config.toml
train_examples = 123503
loss = "mse"
activation = "silu"
channel_attention = "se"
attention = false
upsampling = "nearest_conv"
init = "trunc_normal_002"
residual_init = "scaled_by_depth"
optimizer = "soap"
beta2 = 0.95
beta1 = 0.9
merge_dims = true
one_sided = true
adamw_lr_other_params = 0.0013
ema_decay = 0.99
Rows from block 2 of a small image super-resolution model, named by matrix and row number. Rows with one number belong to one channel. Each number is 128 + 24 x the weight over its row's rms, rounded and kept within 0 to 255. All counts start at 0. Numbers have three digits each. After the name is the row's rms in percent of the matrix's.
After each channel's rows are labels from the 100 images, of 14976, where the channel reaches its highest value: "patch colour" is the nearest of a few named colours to the mean colour under the peak. Only what is clearly more common there than usual is listed. The data: crops of objects in photos (Visual Genome).
# convs0: first 3x3 conv (model.enc.1.0.convs.0.weight, 192x192x3x3, each kernel summed), inputs 0-95
# convs1: second 3x3 conv (model.enc.1.0.convs.1.weight, 192x192x3x3, transposed, each kernel summed), outputs 0-95

convs0.116 106:150137148158120115117148127124124139129105155115153128106074114097107151119123146100135141100105107130085117126131128117134073114125080146068135127137146121120099124134113135145132057065120124122086068139114131086140115096146117156117156142117123178148119126138119119122130062110130157103
convs1.116 103:104148134093131080120152145121134107122130120130130171111133130151109149096156145176164106136125172092142097131139182106112151145183158150137109121160137093127130119165122130112141131114108106091141139094102140151109124131161121124115132131140139154094147124121115133092073115182119104133
patch colour: white

convs0.3 118:142118148098124126120100130094112144116106156118132123117067158114073107156123140115145135121107114141103165140122129135138066090157098139083139126127140122125118128101103158125132076135133108148117107146135122112125137079151152171124145138080114140142119133094154123115144065122119152106
convs1.3 088:102127114112113117138153131112126151161140140140123160225167138123149156147163128128164121141147139131138120136118139085112134136137133158143129124123158090131120121179146131111145123130089114126142158097109138107115170143116135122207155175120102142121122133140148119139099131148221120161
patch colour: white

convs0.21 106:154157158136174146139142134191138136102113139087155118134104109135127124132143128096138117120108122167070114137110201120143133109141059142112123153116129146093114088153110156094130116086145150136124091159120154131135094104097103168139092130147108103129139146123078086159145125119114158135
convs1.21 099:126116098138150076128153135128110112139104127123117142128111119089116112118077149157070121080137129098132116149151061124088133135091114150130093126127116098102142159097087122097120130154156079126104144087132119132148129130120095111161154097107136138082117142180129130091136160123141061106
patch colour: black

convs0.97 105:153129160113140174159162153185154140095108126133135103119080134134122130115132118078126129142111087115145136125098142123122093106141081134070133149138178143144088170142128145112130088108132102116132107120135162139145125122142144148133130112113145137166164129137134118133154096092120168116
convs1.97 083:117112087122141116134147135104139080105108120157133107073109103096131118092120121129136097114160131125134141105170116136112072148116123126139127107081083124138107119119111085122110124119073104087110122112110101144154108140132106108134142095121099089079117133139119157083136142127117113148
patch colour: black

convs0.11 080:134097145113091180139155153186158141100109129145117123143098090128118093127138111139149084127096110092098110119152163158126123113108130122118102149124130100135158087141135106147147171049149116137095135143084114129138124118089116120132137127080124085113141148087123104168145166130118120145
convs1.11 090:111116144159133090135128137112192085150115153154128138111078099097114100074127098119089121125143115119086101117174100144131093157107127107132101108153097158114129148076127137151116110145090145136108124120132119127122121137130129141125154120124110104081118151125128170102118155118131080097
patch colour: black

convs0.4 125:120124116132096065055114096108119156134118103115087116106112150144082125129119121103155158113084121133122106131120084076147123116173107097114125116134165127101132099098120132130126130137109121138132076140120106114051133120136116166096121151169127147153070142148143057145116094135116138114
convs1.4 092:115136111115134134173078124127129131125125164091126138200130140129166124150128104136141114187138101108126169095158149080130141107147128152133142111152142133112146133161131107129135138146077122118108144111092136118139144124111126070198123144123149130128105139112110151105127125149171143135
patch colour: grey

convs0.70 127:150152127182092097103105139140125139160094143109142108127115099138111134109136112094156161108116087135119158166126115086145118125151135100140138130105139150106086074091110160102121106173129115158105098115143166148073160112129133159138114108141123118130098153136130060155156102154130145109
convs1.70 088:135135113125108165108117123165136094094135141070097117172143148154132134125104104154110123131110135084144140118100135080148110137147124091091145104107111115108136113113142114137138124118108108089161104105079084117117102085130108116139131138084144128140093117127091128105131117112129162126
patch colour: white

convs0.104 094:085128136106115090160128129140130135126123107111095134140129175149110135163141133104115122122146164092095110115116112135128158149143129129160143161158133115136188137158139081175138151151126148144158108139125088128141139128120128110127156127161139115146113102108134128133097170101086152145
convs1.104 106:123088129119165110140120102140123101118133143112102169138108122098102075105132088124118128154171126079124123119158142124128111143109115151105120111120085102105101133114113112075114123069138112109093108094063127127140101134149080130151083127120139142102140099135148143074109139096130102123
patch colour: black

convs0.157 101:159090140104178096065119146107102152086129156191129127120099145095136118125137136125104114124102135157113128119137121124123088138166129129125128100169158117126167151163130125170144083090094085115158122135107089110134163139130120142133112123119142160158123141146111113143119111080122127132
convs1.157 124:111114117108122106146134156108139087108117113099128132122127135125102094111127098129115101152123156104095108109167145154118090129072139124134125114111121115100050127147131112117125144129085132092093126096093114091115133094132083131104105115104121082117131101097134176123124133112134117106
patch colour: black

convs0.146 088:127119149156121113095164140169126125109187070129130108109120084148108160129142115142141142137147126086151114109107102120143144117127121116082063142151136099118102148127131158150083171084075135158126132169113117087157081091112139116121127099118129141164142121083125116109132138121126123123
convs1.146 114:116114149130147117111122123084127097106109151135149104128105107121129099070100116119115129098155121154091140083185122167143095103104122132114103108097107159134096099151144077122079117142105142107087115104133109133149117146158088090150137103137141093087148123107117141121109127128103102151
patch colour: white; pink

convs0.24 100:111179062194121128112090133155091123099157113128099123146134130147125165116143110131142166114118154140141145176109098150163164116162144088171147137131139130138147124144087132087165132182128167138123140113155070138129125096131116145126132114161129099124105115146137081128128149132116144147
convs1.24 112:115094110116122105124115125083110082110127121128120145153113115116160114111113097135102095139118117113110134107152132148103091159068112124098126102074095143099080140122129095112097146120115107095091100100082116103092109128114082093174099129123144085108157088105138136115121118108124106096
patch colour: grey

convs0.17 095:140188148105177156128148140171129131131133150137127093119145111090122135106168122099132137123135098135116135145118136134133102163122098136089108144110144113138101152166067160128138107108133107133088131146108117119161077111110130149127137125174126121111130120177117141140095116113158124114
convs1.17 111:146087144141091091109138110108126119135115132132143136146103059089173096123140137149093141118111129129130128092091059097119117107101075103116116108109095119155119092112105103112106134093132137146131135148116118132081115131104109122166108102101117100077133117099096109178139134108121122130
patch colour: white

convs0.165 115:123162116078078074141114135082101138140080130143168127107117131138113146132140151122150128128129114128148150109101144147128077119156098102121112121067112142111146139143088132134145087139129109111142117141123098156122116151116143133131103112158136106117049108122127085166103067130113133156
convs1.165 088:098137149123106143138138133139181109116161104149111148182124176194128128148119100165118121183126148088122135105143167108114135133177157107152179156198149105119102120143148125127150138094144123102146130080081123104094149113122135114163138148135142154157121109126118181090115098136164157123
patch colour: white

convs0.82 131:135095183142127137151163126125150124115126138124098087093146115089128075071103113091141116130140099150096073130112151084128127131103084135077118117110129104105120137160118118150090100097160124128101110126133145078116106121140093092117141149107107116111110137108104108145137155128116151129
convs1.82 070:140119125122094119134112126111149150137137161138133117068149115079121125132118129105111130073160152122092118110143115103083135106116108142143094143144087122088130114116104109120108093159129097141125143149137121138152119111165134124085155103082107084111082122163099109110101139119153077074
patch colour: grey

convs0.83 098:110167125132111126112123155145155153133083099112103124140121105142110097110168126136144122111121133081142103147158117133133146137085103121117086131142140112099126115117092150104177130100078114104119129131133131130127099120124113104151087122141152107124174122140122094124115136150130089121
convs1.83 106:138083146146128094121138085123133144153115143127140138178140118116144138118122145134125148136109123137107135100086100108149123123111103136111117102165097127158151160146127097147107148107116173176123143162118143103093155135126138125186137181162095129118086142088117102181114138107137141126
patch colour: grey

convs0.38 084:111128138082158102131131155096144120133151112118089122138067142130108124161121182120132127149134128110104089112136172144118063159131120127096098133143186148119124148153110147148125147120136091125127109113115107109138146098098113150154104136162163152139159132148145136135096147084167171093
convs1.38 101:144062082144087126115124113122122147150130185089153173128121079114121112114118107139129128134123137149139124129112052106096138119106118152092092101115066141145120146115149081134099152102078168107135131152113135137122127128101135163132121067094127132103101146104091119143139130146123122111
patch colour: black

convs0.138 094:182122115081129080088121159065111148125122127120194143128110191169124127142098178127121120148148150126094150129129115134123105120142084130132150106183169160123098133088091133111143095183150132123131108137126123123103127128115096148100175147128106117142096137125114114125119073151135158114
convs1.138 081:109138145153094116119113115078159086146122132129124172130114098133137102117124085155120139165095135152137094105110114104116106151142125143115148100057122100120192104095183109160135122109096119135155130130103117102117137130098119148163125107084124119088092121108099144118103129135154125123
patch colour: white

convs0.89 100:141103156122173106123142148093140126136089148138144122136075138124103152134153131135120112135156099121118138145143143145112083117115078170059115125155127159155115136107113110104153068083116106122165111137122184108150118126116128166150143137143128154149117151133104140121129068135149132114
convs1.89 084:107115117111099168134092105091146113100119125131114171198149130144161141143131115147105144149117129172125116095092102103140136097110106128110144119109137109142120066145147127133112171108107113131162147097100090105120142105115158119147135140072103109082087129123097133128114112123170139140
patch colour: white; pink

convs0.91 118:166112171114123118128146133070163168138105167098171109132091140114105081132129136099133117131160120168079122143113168085141111129140100146101152126158153112099120114128096162137133109114159134128115085143106132116112082093118092132141159169126140136135103154112133113121147087110119170133
convs1.91 083:126119083112135125088149088075120147138147128165092177129174113111128152141127150144119135122100128134182125114123141094128156125107138146095130079137132083154138163107117101136127139104089145139173161152117136132132177110098144122149136120096094128060091146146072116113111114169160135144
patch colour: black

convs0.137 078:102138175184100148155143134114141182147139106108111115167147092104136139104114133135142124142134128090148088126139159131164145143172137168088128166113147104126178149112144131174125113120137132125175161100116143165134121122132087115120159111125146130141155094099139117142067162158121132138
convs1.137 086:126114140067105090114160097157140079099144126112134182124124140162138076140160126163093133129106117129102091097106121118130127121130101131138112112129133123098089135105116110111132136118111110124123104128092100139086112101107104157128086162098115099106091082125143126111116124078104145136
patch colour: white

convs0.113 113:109104120147113062074105117083125147128141095089111129142109128116120104121115109108149143109085123094134091145108101125164180123137125118127126105115113155083136086116118140132134134141111146127142126130105100142103141128121108112113119133139152106122066118128129077126115093169080151119
convs1.113 095:143117105184129124120080115115086127130105191093125130178102095116114153093126131118120123130127130103108149126135103123166095108110127078112142082174108128117139121102163113134122109114047116115130110142083132119132114122160125106164138117101141173155097144108132114124125145103126092115
patch colour: grey

convs0.96 098:115135137141165126128103138108107108115080125122099154121095121149108091132141096137131139104113146095138105146154121161103106118106096162072098114165112132095116160139121150118119077103104127104133097142128141111159119089123124161121085097118120159133159084134122132117090118106148134118
convs1.96 082:149121151111127100153099140135148065125127123136151136165156106069189127129107126133120114150112110112113098112133136111115074110111127120166129087099134105128138070167091092131137146102118111125118144097124095147111113172136136100167087137090148084107133134158109143092141093125161117129
patch colour: white; pink

convs0.114 076:121102167176162145136132148133154140139119093129172152166143105103127171095132173190140131169120158161102064165153120119174087109096101139097117157113165095155135123118150126121160119108128157127127100119137165102155087099152115127140138132116095139163131120093183182120092104137100102122
convs1.114 106:123131137074106105139154109157118106136120084156104164144135142139114112123151129147121138106127141142114094129119156156096109153147134118130131105134110128122132095118127131141139149153136083160157125075094104113090099103108116115153127148100082107111111100131109106097096158122163143102
patch colour: white

convs0.48 101:124109101123126134106169125098113139100128171073162114133125128067122101123116125141123124108140119142048100118121116132142116093064134087124161130077114136164114124106105099132098134098143164144098153144122124095097109096161134115134146138079121107111100114086121122105140135164110117120
convs1.48 090:086147182099101093072154120168157132163105148091089163165100151133112148126141172145150117096138114155118112125101172108154153121193130156143096124151135135130136108116126152095114111162146117145150124111119134129127095137104099116142131148136090152143129110113127092135045114090143116115
patch colour: red

convs0.98 100:085148111142100167148131134140145143157188089104078153135126162106133123135130124136152129163135145112106096107134119142145144146113106113103140152108160084128144119123125099136125155133158157115111136145081071115105102104148097080153133128118127116147142034076147097110082154120129154117
convs1.98 081:124136167134142089073148095108104113120111127146162122109115097127116101111111119120103134111119120189100097125149110149148131124126126149115105131118084148156176109125154130127129147130072088121121116119130163141130148101138111125136173126120092125043129152115117148092116116156113091129
patch colour: white; pink

convs0.108 078:120146130086177150123136156125119152137176111149116168120042129157101086123173159128139142133125125110148105123150116137118078092150140124082103145157168129157106129133106127128153122130129086150130135120137094122134136109140097126139194122084135136139125145134165149131131145109125184103
convs1.108 101:155044096158108110117147099133145131135101170106104147111095080088124094112116105155103157131128134149109115126100092117144121127123110125108097097156099130129151143084138094165112130109098166140127123147126119121093108132140120152142097082149094108102099159103102091139132159136094087120
patch colour: red

convs0.60 095:147142137111108098103139126059112125121094152098159129119136114138104145131084179131127107108092118157142142090140101120157090143159127139165130128114152119121123114115090138113160125102120096141126140148114102145099133108150102126142102118131176118125077215144143112101111083132138105133
convs1.60 087:157133164119110145122136147114176103164165133153124135189126167106175091112130080150098164137141152123106116116094117104094144112148118104134149179103155127138157129103139123119100133106133133117138130143108135095098136151084110107181132113125092094134121081108114118111110133153140104133
patch colour: pink; white

convs0.132 119:090133179119162129126145143114140140119130113132090104121102120142126094127139130118117105140135140093113080091139138112117100142112121132050124113143141086117167155109159129149118142084108117109176128125081082112160148116105095135130125111120121107177154069134092133126089154103140138128
convs1.132 089:141145125098132169140141114152143135150127181137091153132143104115130117132146131108126100122145120110165134124132146098137116095140140175139121121120107096115084094182056094101129096098118135087101118124103101146156140105153134082112125129114104107110129102147131155087113118086112124091
patch colour: red

convs0.169 077:115133146144102155146106102177167126099071111122102132125099114154066170131139178114111130144130136085151127135107145109113163159116121098134105153162133145149096139139120174121095144115126110153098105140134129170138094123138158122142099115136129135120112124103082126087101102161120129157
convs1.169 128:142107163141099112105115141110154117099078153115140109093079109070118077102098096159124135114144126123118146154148107138136082099108130135099118124105105135089077147110126106120102132144094153118106111155149100107172069120105084109124144111097115108100141104099147165151136116090116100099
patch colour: white

convs0.0 103:105133140183178142117139148148181171156139142095108155150094146166128117161107097144131149150101123116075079130169130136107121134158091126093135165141170105109112109124144144126151129078147162141117154125111118099173107109128124124147161128127153144135148109077144145175129138090141173084
convs1.0 094:129114131169118134140111128109115083117152135112120163078151126103159134159146147140068140133070141090167188107107081108125128138078127171147125097090134139083113153118098126066122163157089130129128123115116100163114161122117150137125117164110123111099117101149128113116118114096117108144
patch colour: white

convs0.87 081:151131150089145148144150126127086114163164192162117147163107154103131117129107140114137106129144109159153135143125150126147144185155091178096121142138151165132139135130154137157127086120128109119128050123100143126117121123113137189117129110119136179141165152137112111122171112096125156126
convs1.87 086:120119175132107109099146132098144107126106139103132134115101098091124110083134095128124164141142128168077099111123099138121105113126099072145102112129118157154100097130162095184121119097110148109098106128105089120138128149144088120134140137122130098125126138093098127122131146128088115137
patch colour: white; pink

convs0.174 097:122134146088135108151167139115118142116101154144120129092109148115125086141143155132116113133131149117089083127111159147128109163117093137089109139144141136124180165138158128148148117101118121136147144132091096094126092173112128129119124120115142124149109088127128105115109115084124075122
convs1.174 087:127126149112134128129159130139127082156142106138169148082114120159127114127172120089111077129111137111149167106123102104109120153150130140115099151136128128131123126136102130149153133089116113098132105072108108142144169067108146115128107105147110083122121140136119156061144137134140167115
patch colour: black

convs0.182 099:131165140119141141106098116115157102131051089152124139129095095130113148124129089096134110115093095138118121142121127140086124130136117122106098133152135134148126147157069152168125118080133135104118119146094165110171139124111130137125067095138152132137146138132106166104150072125117113118
convs1.182 107:129143099107097116104123154140116116137113129111123123138159119103148120141087111168069111108090138088134145089113090103133114132086113129125119115108120119101116122111119111083136137133140091131114146096122100118101109136122169126178098122131132101132100095139104126102132117074135115119
patch colour: pink

convs0.1 085:118156142106074110160123143127127122168151099150137139136159132150130141122145139122167155124148127137190156083109117131127136146173127125153137101107168092145167094138137120158148153154173152153090131107152080130122094122110131096110086132112164149106086152146137128136157155138139141124
convs1.1 092:126141109089107154099160124142061129069136035089156148140144155126128103147101115099137103154101108129097132143098144143130115103134123117112140118127123128171104105138122143143109099131128095128162126123122110106129124099146128120131141137101092126133148180108150102108121112101102110124
patch colour: cyan

convs0.86 094:094124130151139133134146095141117121116109147070110118137122120117104147114126125141161140112103115138115128127139143114142120083096143117161133114071113153150077108091109155054094114140169150176103120119152164109133096104140131145142104164133121115102102130159152126141130085202110077159
convs1.86 095:113109110073123092130126117111123076149140114087136152106125137153128148170118140160129139108104149101106118126104126116092142135140110125110090127166112148102105141095127148087095126110104068107108123119109144121125117123126090091149108112149102161123124098142110121106082127088134111083
patch colour: pink

convs0.190 112:124115098142132145120127121119151161148162177057132123124104151121130121114106126101181156129131119164042127115140129111135141128121097111130143135121154090104134080101113110116094136128140141169107120138099108079103119066117088117151153162132120116138106114110131092145137168109132128134
convs1.190 095:144076153121123071121132128114130087111124126102125179155124122117127104116162128125086131165118171130134128128124097122105106122066123160103114121109072142160061149148136122105123146097111109104134139136103138109142133103095089128145096149136120093080127116123137121134064122068157138108
patch colour: black

convs0.136 102:148160145129130150119122112188123118113082177087139182106105098160137132101140144132115139112097126170102156146171107130123092104135123143088150131148118121131109106135121155130133087110133131140105150148120147097103100113135130143136129110108118137138142166129131113134167103113125142107
convs1.136 096:131093142127110092145126133131136114115123116181137126154137144106142109129130090119149121107125120129106098163123151173116103152105116157162138107074104110109114108138117115097104134137120104125129133112112120103112111110070111102166123157085109113054140099147132139156128110095157120110
patch colour: white

convs0.62 087:125141121113130163144090126148109124125074107124090118151119143157134121159113104115156138138158132164100091078123156137145115119185116123117196146180127099126134137140127152154142077146106147118150110106153115105154150128178102076131137094105115139143138142096115134151105087158102123154
convs1.62 128:117152126122115113103129130106127070075133140097153141083125126148132117132121131169084102127117121120178112127131125102103111100087128151103108065107110097131094145128118089099128122118098146113111104128118120170129123107095125165100081129105120108113106091125094139092121109101099133115
patch colour: black

convs0.37 123:091120113127131119121160108130137177135161098080123106125100123107082130129108158121159153147124145129072075104126119125173151102109111115082124178133173076099127111124149102130133137138170119125126087153094109091119085075135085109140177128084104132157107107090129089152119151124129173134
convs1.37 098:147089149156123111121106107153126157136124171166093159168163147116177138118145124130128158121136115103155160145152112096125106129121107130130142099132147108118132141148137150149084158112094146170108154156111141137124150181131113106171128163165130123095157101152124142123075122124175136133
patch colour: black

convs0.107 101:101074126157153098117128141111110149161076142105135125131126139099121133130125122127130172141131128148121150192130128106162103124128171129085128157060154159122098064126082184120107144126142146175107149106166157118121139074135161181125114132096123116101110139123155112117146117145147116161
convs1.107 089:150149152104088164113122145087136081126161098163123125147127174159124130132105092133143107137121065109132118117151149070098094167122119152120129115120121108149105112131138103125119090128122118107121081111101111151110136138127112086151123157113122112121127058143083143099110112133110153146
patch colour: white

convs0.171 093:098146111096111126133132154129165151145172052123062120122153154127129131136104133124149100147102137131064137098159117121129121129114145145107117115114152054124152125146129130164109137125133126107149131163109108114138115143153141094137117137081137135157132099083165116138098152122142141115
convs1.171 107:123120147139137101122168110107121103117114136126136141108115116114110087096119110113082107165140157098109106132160109164103097145111118135126101127172108120093104123111137125151123121119114107108091119109072124126135134136138087140089127092083109117119120149139117148075124129108166074085
patch colour: black

convs0.158 087:096128068165134164135123129167136138124158078113138110141113166125138110117121138155162152147124152126095092156111133119141139121137146132113098167123133111132104090124094159121127167173129167144106107119145102065123120120123082158108170140134135139136124140127178128117131134127139150156
convs1.158 116:125110142107121116104127117082121096130120150118163161079135077117141151094141131144121121115117130139140169098131096110094095135109111122109097091113092152187125109122126108123094138115078149131114098121114139147145124122122128127106107086143111151066114126126092101104126106135110100131
patch colour: white

convs0.121 089:150136162081117124146099136128088137117103098186159126136112122132134122108110157143104131121092134129130122144153132133129091111138119169095133137138129092136185139158142136146167046127118120096123112133116154090161114121133136104143087126085096123122139129121118130113140082133106069134
convs1.121 094:140111118148126144116113140111087149105132142142155195139130109125151127136151129123089116130126150079134146095108113098115096093121130115148107083120140126153120101151089120083122077130108118129115098125140140165109155129135149104185118057145108169112123112142141122132117150091120129151
patch colour: black

convs0.27 106:126144155137124122151117117131111113140064145116158131123119091129084130116124136138103136073098158177094128161093167105132119127116116127142108164136140147128136103155090148101124091069132148128097121117137128104102106101149127149137075138136114126132086152141125090119146113147095086172
convs1.27 096:088137114113131116127134140121102122146110082116119141113095169169113140145096142146092124114118117095112114143128111114081129134148117140111067141153148140107137105072092148115102113142161114102145119106128134100147112095098104102118108047155098144114140141118131110097115140100122036088
patch colour: black

convs0.150 119:119107149111137172155211136124166134118122134128133110131150134157132166117134134132161130175182141152097105101141158137139149139132147113121127120119127125160121145139122146121164171125163147159113174116131088134148122148156140129106198188147157144134121131149123143138126131111105160155
convs1.150 074:131134111148137107099106112115125101187113140110144118092129117109138139143119146153129107086142092147157112125141112141069129116062071130143166143080119153156135141073089091105124101112093151166146145141138142120104160107050131100113134127115096121092103134144113106138142109130134103121
patch colour: black

convs0.18 089:134105157117122098107132142141147163134132135146164133101139127128133115151095143111152141131096147129070104110112143100147067124133131098122157118102149117133146081131096134131145087149122129137115114148104104068090117117144124140143159176077096114138090162092144079131155126116117170109
convs1.18 087:163118113156135117103133158121100138139152130131093183111124094132123124111161134148131120129148136084130140146152087127104181119118109134113125104132110113141144174140120133100100169114084145137106143140109104147135199132072126126177150136140115129055167120136083161119120100153148119116
patch colour: black

convs0.186 100:135088127113157154105112131124096158123128149145137161120122131127105069120121140133157125138141156114100115118120133113158102123173136142122151134145163120091197122083149131135144111125117090124191117110088047093096109155125120145111150163114139123139067122158152102129136137127139129104
convs1.186 088:112110127138169093127118164103176105163150162121145188134129114102152107126146102138129130151160102118131139128168113139110120151078122138093119108118118116131101146145130132121115116104084145144081121140122120137155141107134134146177096127126159116096166117151116168132122155118148110080
patch colour: red