config = dict(
    train_examples=123503,
    norm='batchnorm',
    beta2=0.95,
    eps=1e-08,
    one_sided=True,
    lr_schedule='cosine',
)
Rows from block 11 of a small image super-resolution model, named by matrix and row number. Rows with one number belong to one channel. Each number is 500 + 25 x the weight over its row's rms, rounded and kept within 0 to 999. All counts start at 0. Numbers have three digits each.
After each channel's rows are labels from the 100 images, of 14976, where the channel reaches its highest value: "colour at peak" is the nearest of a few named colours to the mean colour under the peak. Only what is clearly more common there than usual is listed. The data: crops of objects in photos (Visual Genome). In brackets: how many of the 100, against the usual share in percent.
# convs0: first 3x3 conv (model.decb.1.1.convs.0.weight, 192x192x3x3, each kernel summed), inputs 0-95
# convs1: second 3x3 conv (model.decb.1.1.convs.1.weight, 192x192x3x3, transposed, each kernel summed), outputs 0-95

convs0.1:493515481500524509545518476492453452507445476487459471470491485469490486527517551484502505519495457493480498478523519535478493479541520488492481442550515506502496457522511462467479481527511489523453469500486483487515468476472514497470508517519463524492487514507532510516527506458511484507
convs1.1:494477513471483552494488509512500474507457509476511460506534477523482474485525484500507466512556541452546491542516529482509507494522504464494484440515497499532483497523486505509539523520486536499536525562490519507495534511470455543508497493477534493468521479489479527499491506469521529511
colour at peak: pink (30 vs 9.9)

convs0.105:496507497512470515460479509504466478506517511474514455471521540503480517488478504506530496522505488476512509501517501521443510488485514504509477544513452515476509517555538527514499515463508489482512486513494438490486497505498519499492503474518522493547493491561522502481464488507459470506
convs1.105:495462495512466495505516505544487489512494497510463499495528493512529483534477506515518484515513475475500516473492497519471475528497518471493491450489435533514478501474469487458501550547484499481505463489506478503528500472487514529517439505500537496481514509500528516535457519504476484523
colour at peak: grey (56 vs 27.8)

convs0.188:460478504527507526484514469519508517494473511472500497526499523505508492534485427523514460539488507486513501477523477531524478506483543496503543519446548510503503535485478506515493518505486510531516532489508537511523522505501513501490461526523508535484526546479461491536443485501545479480
convs1.188:506506515462498496530478551498462464546535509460499493460452491467498492495518514456494519504483466472495510487511491523456512513497499515497541483581473493517482527488462486524506517494534512477537491544521531523480494523512521494491571502482526518517455508474503461458487449510498482493
colour at peak: white (39 vs 7)

convs0.19:536455516516528528481492520533477529521549525502506501546535518499523499550513513491510532503487529462526515518489506518515503505548501518504460532546485516502486569511482493539536509474487520495534476508486442517520519489522516529526513472512563517482497542502496519502509528492459486541
convs1.19:469523496517483484516552469511498492517515471521478523510495512454481534480498512459469483452477517504487477525496466546460513487482536514522565511522481520507502556508485509513478482507526500523505500487476514469489503455479506478468506494488482510472467533466517496470505517513517485513
colour at peak: white (39 vs 7); pink (25 vs 9.9)

convs0.2:503549502495462477462446493497482473512548514469507491488494531490469520489503506470485542448503501499518501515485520529474529495504473505479489534547464474481466454549528514504497482451500498480444490502508488489470505500482518468481541490472481471570507471530511488477488508503466510521
convs1.2:488504526526464498475503515513527493527501521530509506536519532549534511506516479521481479491512530487512517501504495502478485509507529510491526445470438496486534443507529507504484519488506486503508485532530512532487505491495472528518465495496523514450532514504493495570474500513524472518
colour at peak: grey (58 vs 27.8)

convs0.187:558517496468524454471461505497488480501538507488493504455467527489464498464477532444482497525476512516516526526508485477518470496507483513499485526499479488472517556556487487498507539459440514469475497504490504510504520505528511478484559502468488490533507485494498491527521502509453519503
convs1.187:495521508469523490515521439459562503481471466500474507530516519483490545544505518485503515480493493525495486510469519516509532532536527503546515542513493512530512500522494526515496505516505505501489504477477480484511484497491486506495484490526533500474487549539488498487550542531488485479
colour at peak: white (38 vs 7); pink (26 vs 9.9)

convs0.161:517505507503533502465497518482490483527489528474524512484523583496477504540513473460530490520500500412537520515482488521519534502562525506504473550490527507459483446479453497503533536476517525517487518502540513507508520513511542493480485496479499508502462519523531492451526478497535517487
convs1.161:527487499500495530502519485497545450467521515502560538510492487488502520468495489516498525472474473528506470531488554457518495516517539512500511512506540487507501534490501503497505502514517500483483475515503493441513533490519513520499510465476461468481446526520501474479508524467486495478
colour at peak: white (38 vs 7); pink (28 vs 9.9)

convs0.144:522500519495539519503500530517530491515488472500564491506517505513509521515571528496555531517552543488509528514506512487527494497490536495517509502525499527488485492527460438492527532511452516514460490519544549532543532529494483503507495538481524508494487544510538496474528527492557510492
convs1.144:528487503498473524465531503491525495518484528508525506503503505492477513490472496481520485503489511507547521550420512499519467503495470467513494458515523492523520509502485513461497509515473509482518465449487485403508498496485531493458494503540519453475445509514497478519518511538465502482
colour at peak: white (39 vs 7); pink (26 vs 9.9)

convs0.183:532471558507502491500497511499535503531493516475529525437530479477532500519522522567564511510508529512528524499505536505513494529497499502512513455498506525521480554499512498515535491493521516499511542505502509516515560519509528506527491475488539504472532508534454478543503530509514506507
convs1.183:507524514495478449476548462493517509501532497522488514493498534470453499498515501445512504495471519510496452496498478535514490499533529516549540519496501455561474547510495496533493502524504514516481453446493515487479485499464550498463503505527523500510421511492484452501526498522554467500
colour at peak: white (38 vs 7); pink (27 vs 9.9)

convs0.99:503497505489469536492498485496550474482506413469470475463481483480493496481461498492518548509480487507485502474492510489511527528518517483487504490498525490483493538513507530467470547508517491511547455489478511490474472484469497505473507489488483457492458496513511498544508510478438495541
convs1.99:493512519503520498508512529492484497531479483473497464514495491509494504492528525521483497514514495458499507505558466514498515485493507442449492447525496554517484522517494475495514492515482530487503549537528513554502508534513502550498519497515507524501500512513444523450485459456508497512
colour at peak: white (36 vs 7)

convs0.113:515505478456484466478478495525492487494489469510493512424409465490468511435439481487514492505519512509505511508508491495485455511445499505507483463506463483450492476493546491521514502504465505435492504536484499516495504520504464468493508519434509523482506478490504521497466510516499505521
convs1.113:514516475501501503484555517507518545499498480484494459559512490502510470517531532500517488474510463488471492475488505483520503473526485441518543469462473548538469491510519501522495514525487506516581477487496544527500490550506479507500477464557548537487502486493456492505483500484507495496
colour at peak: white (39 vs 7); pink (26 vs 9.9)

convs0.119:488532487493520523493519491487579488461499528546461467510513478476557458529502499510455501531496479528469471497515496520486506473494484478469512477488511502505515522518516527488496462522519481557470471490487539484515464491470515476517510506545459502458514483479496470490512490484510489508
convs1.119:513479546445484517453519535545479460509507528466519481524515489536504524492495518502490493527519524469543523468536509511477511471536483449478466446504454532526474517503509465478534523524482562513536502528485530504508516481489462497448481481466522502495493499503471500513501481507522493515
colour at peak: pink (27 vs 9.9)

convs0.163:488472487460506468490485508507476525495549464520509529503455470529473502475470524509534580502509514494511524499525515536533464505531491523497521507545514508512494493461467488522509508541471520477482515535504535540529511512493516501506480503476493465496571490493493494437503530537551505492
convs1.163:508510471470482498422543536467524492517457504513503483543525514505515510512499479445539483504488501506527489496495486485523507491520481498522538477512540470522540520525524530500505493509507489503501501453492489439477542490523466497489508491537516472480453500505569414525516503535488511478
colour at peak: white (39 vs 7); pink (27 vs 9.9)

convs0.43:514456473474538512502520461521520466515538513515492495500509502479494457540514492460475482528506469483492522457485496486504465511519531488508461524553481494485477497504533490460481499469518499477472464503490488494479502489480500500451458500488495530479481508474538465482527471491499507463
convs1.43:485521493517528532547477528463482495538504477458506467478515471512490482476496518535505486491478471464504490520536543524503518491525506461425493466495487528516481529520490475467521506503492524482567531530493498519502531526516493532532535498501516516522475517494462518456529462468480481488
colour at peak: pink (25 vs 9.9)

convs0.33:500483543486474485460520508524504511539520480495528523460482511524485539501472495472511560486506547520540542497519533487486502534544486527524491518512496538517460475489486479530529532520482539488499548515526487525476532512503476520521495466487508477480479494525485508480515485542477517503
convs1.33:511516496499510482469556448469561521474507500497513504505495531496484517479518493475512538480442499518492471514490508472496498493528526519553517514503549487459510524528494529529513484489489486485501480423523473510495498500494523513505517486496506487510451531515476469503550513495473503459
colour at peak: white (39 vs 7); pink (28 vs 9.9)

convs0.40:500534505470458531471466494508504498489477523453484527513534526485483510532474556439498527494476484469511491513469505551519541487451543493482491478530554455555541466494474494511521530451459492474501502519465462489477516481468491454494504489516492512457493467498494490480492501499508485513
convs1.40:484511487483498523514475522502508519479478498486498520502487446514485500458496508491519521546460472513506496482505521482505485541485526507479516482528430530515515498466498478509515458492498511455499498576514479559465496506517476552525493473457469531448515502528503526467487515469498492460
colour at peak: pink (27 vs 9.9)

convs0.97:516498544472474471450491527524496528504520494491539527508487489531485500524516527485521513496513524519535523509553507511470491517538477544522458531569462514508497459485487459532543529477460516455470494527524478512482534502501450508487492513451533499480514485512496522446486501532491543480
convs1.97:502496462505528523477543490506516518484511467495493531501503536493483522486473476524526547455470478499476454549473481469502472485547503497535519523487536509471496471495516466464518503514503500498499445427489491495533528481489513482511507465517467467528459552527458493531515533535480522491
colour at peak: white (39 vs 7); pink (27 vs 9.9)

convs0.117:500523511486502522491464522539530520531514450502534533476491461508495523519513465504531458517530518519515510484525540525489534485545491515521519501514514509524476464493441467509509506532501521535442495527509522514515516538491514496535479458522541472504512471518540530484499533497491555520
convs1.117:545510521478481467475553487535483491501519504494518509522500492488475491496509472464481471526490532503491480483482479516495496475518482492525514514493536457538521520502508527503477515539469518542511437453504511448502506507499505467435475490523520486491453502516523452527500489549537516489
colour at peak: white (39 vs 7); pink (26 vs 9.9)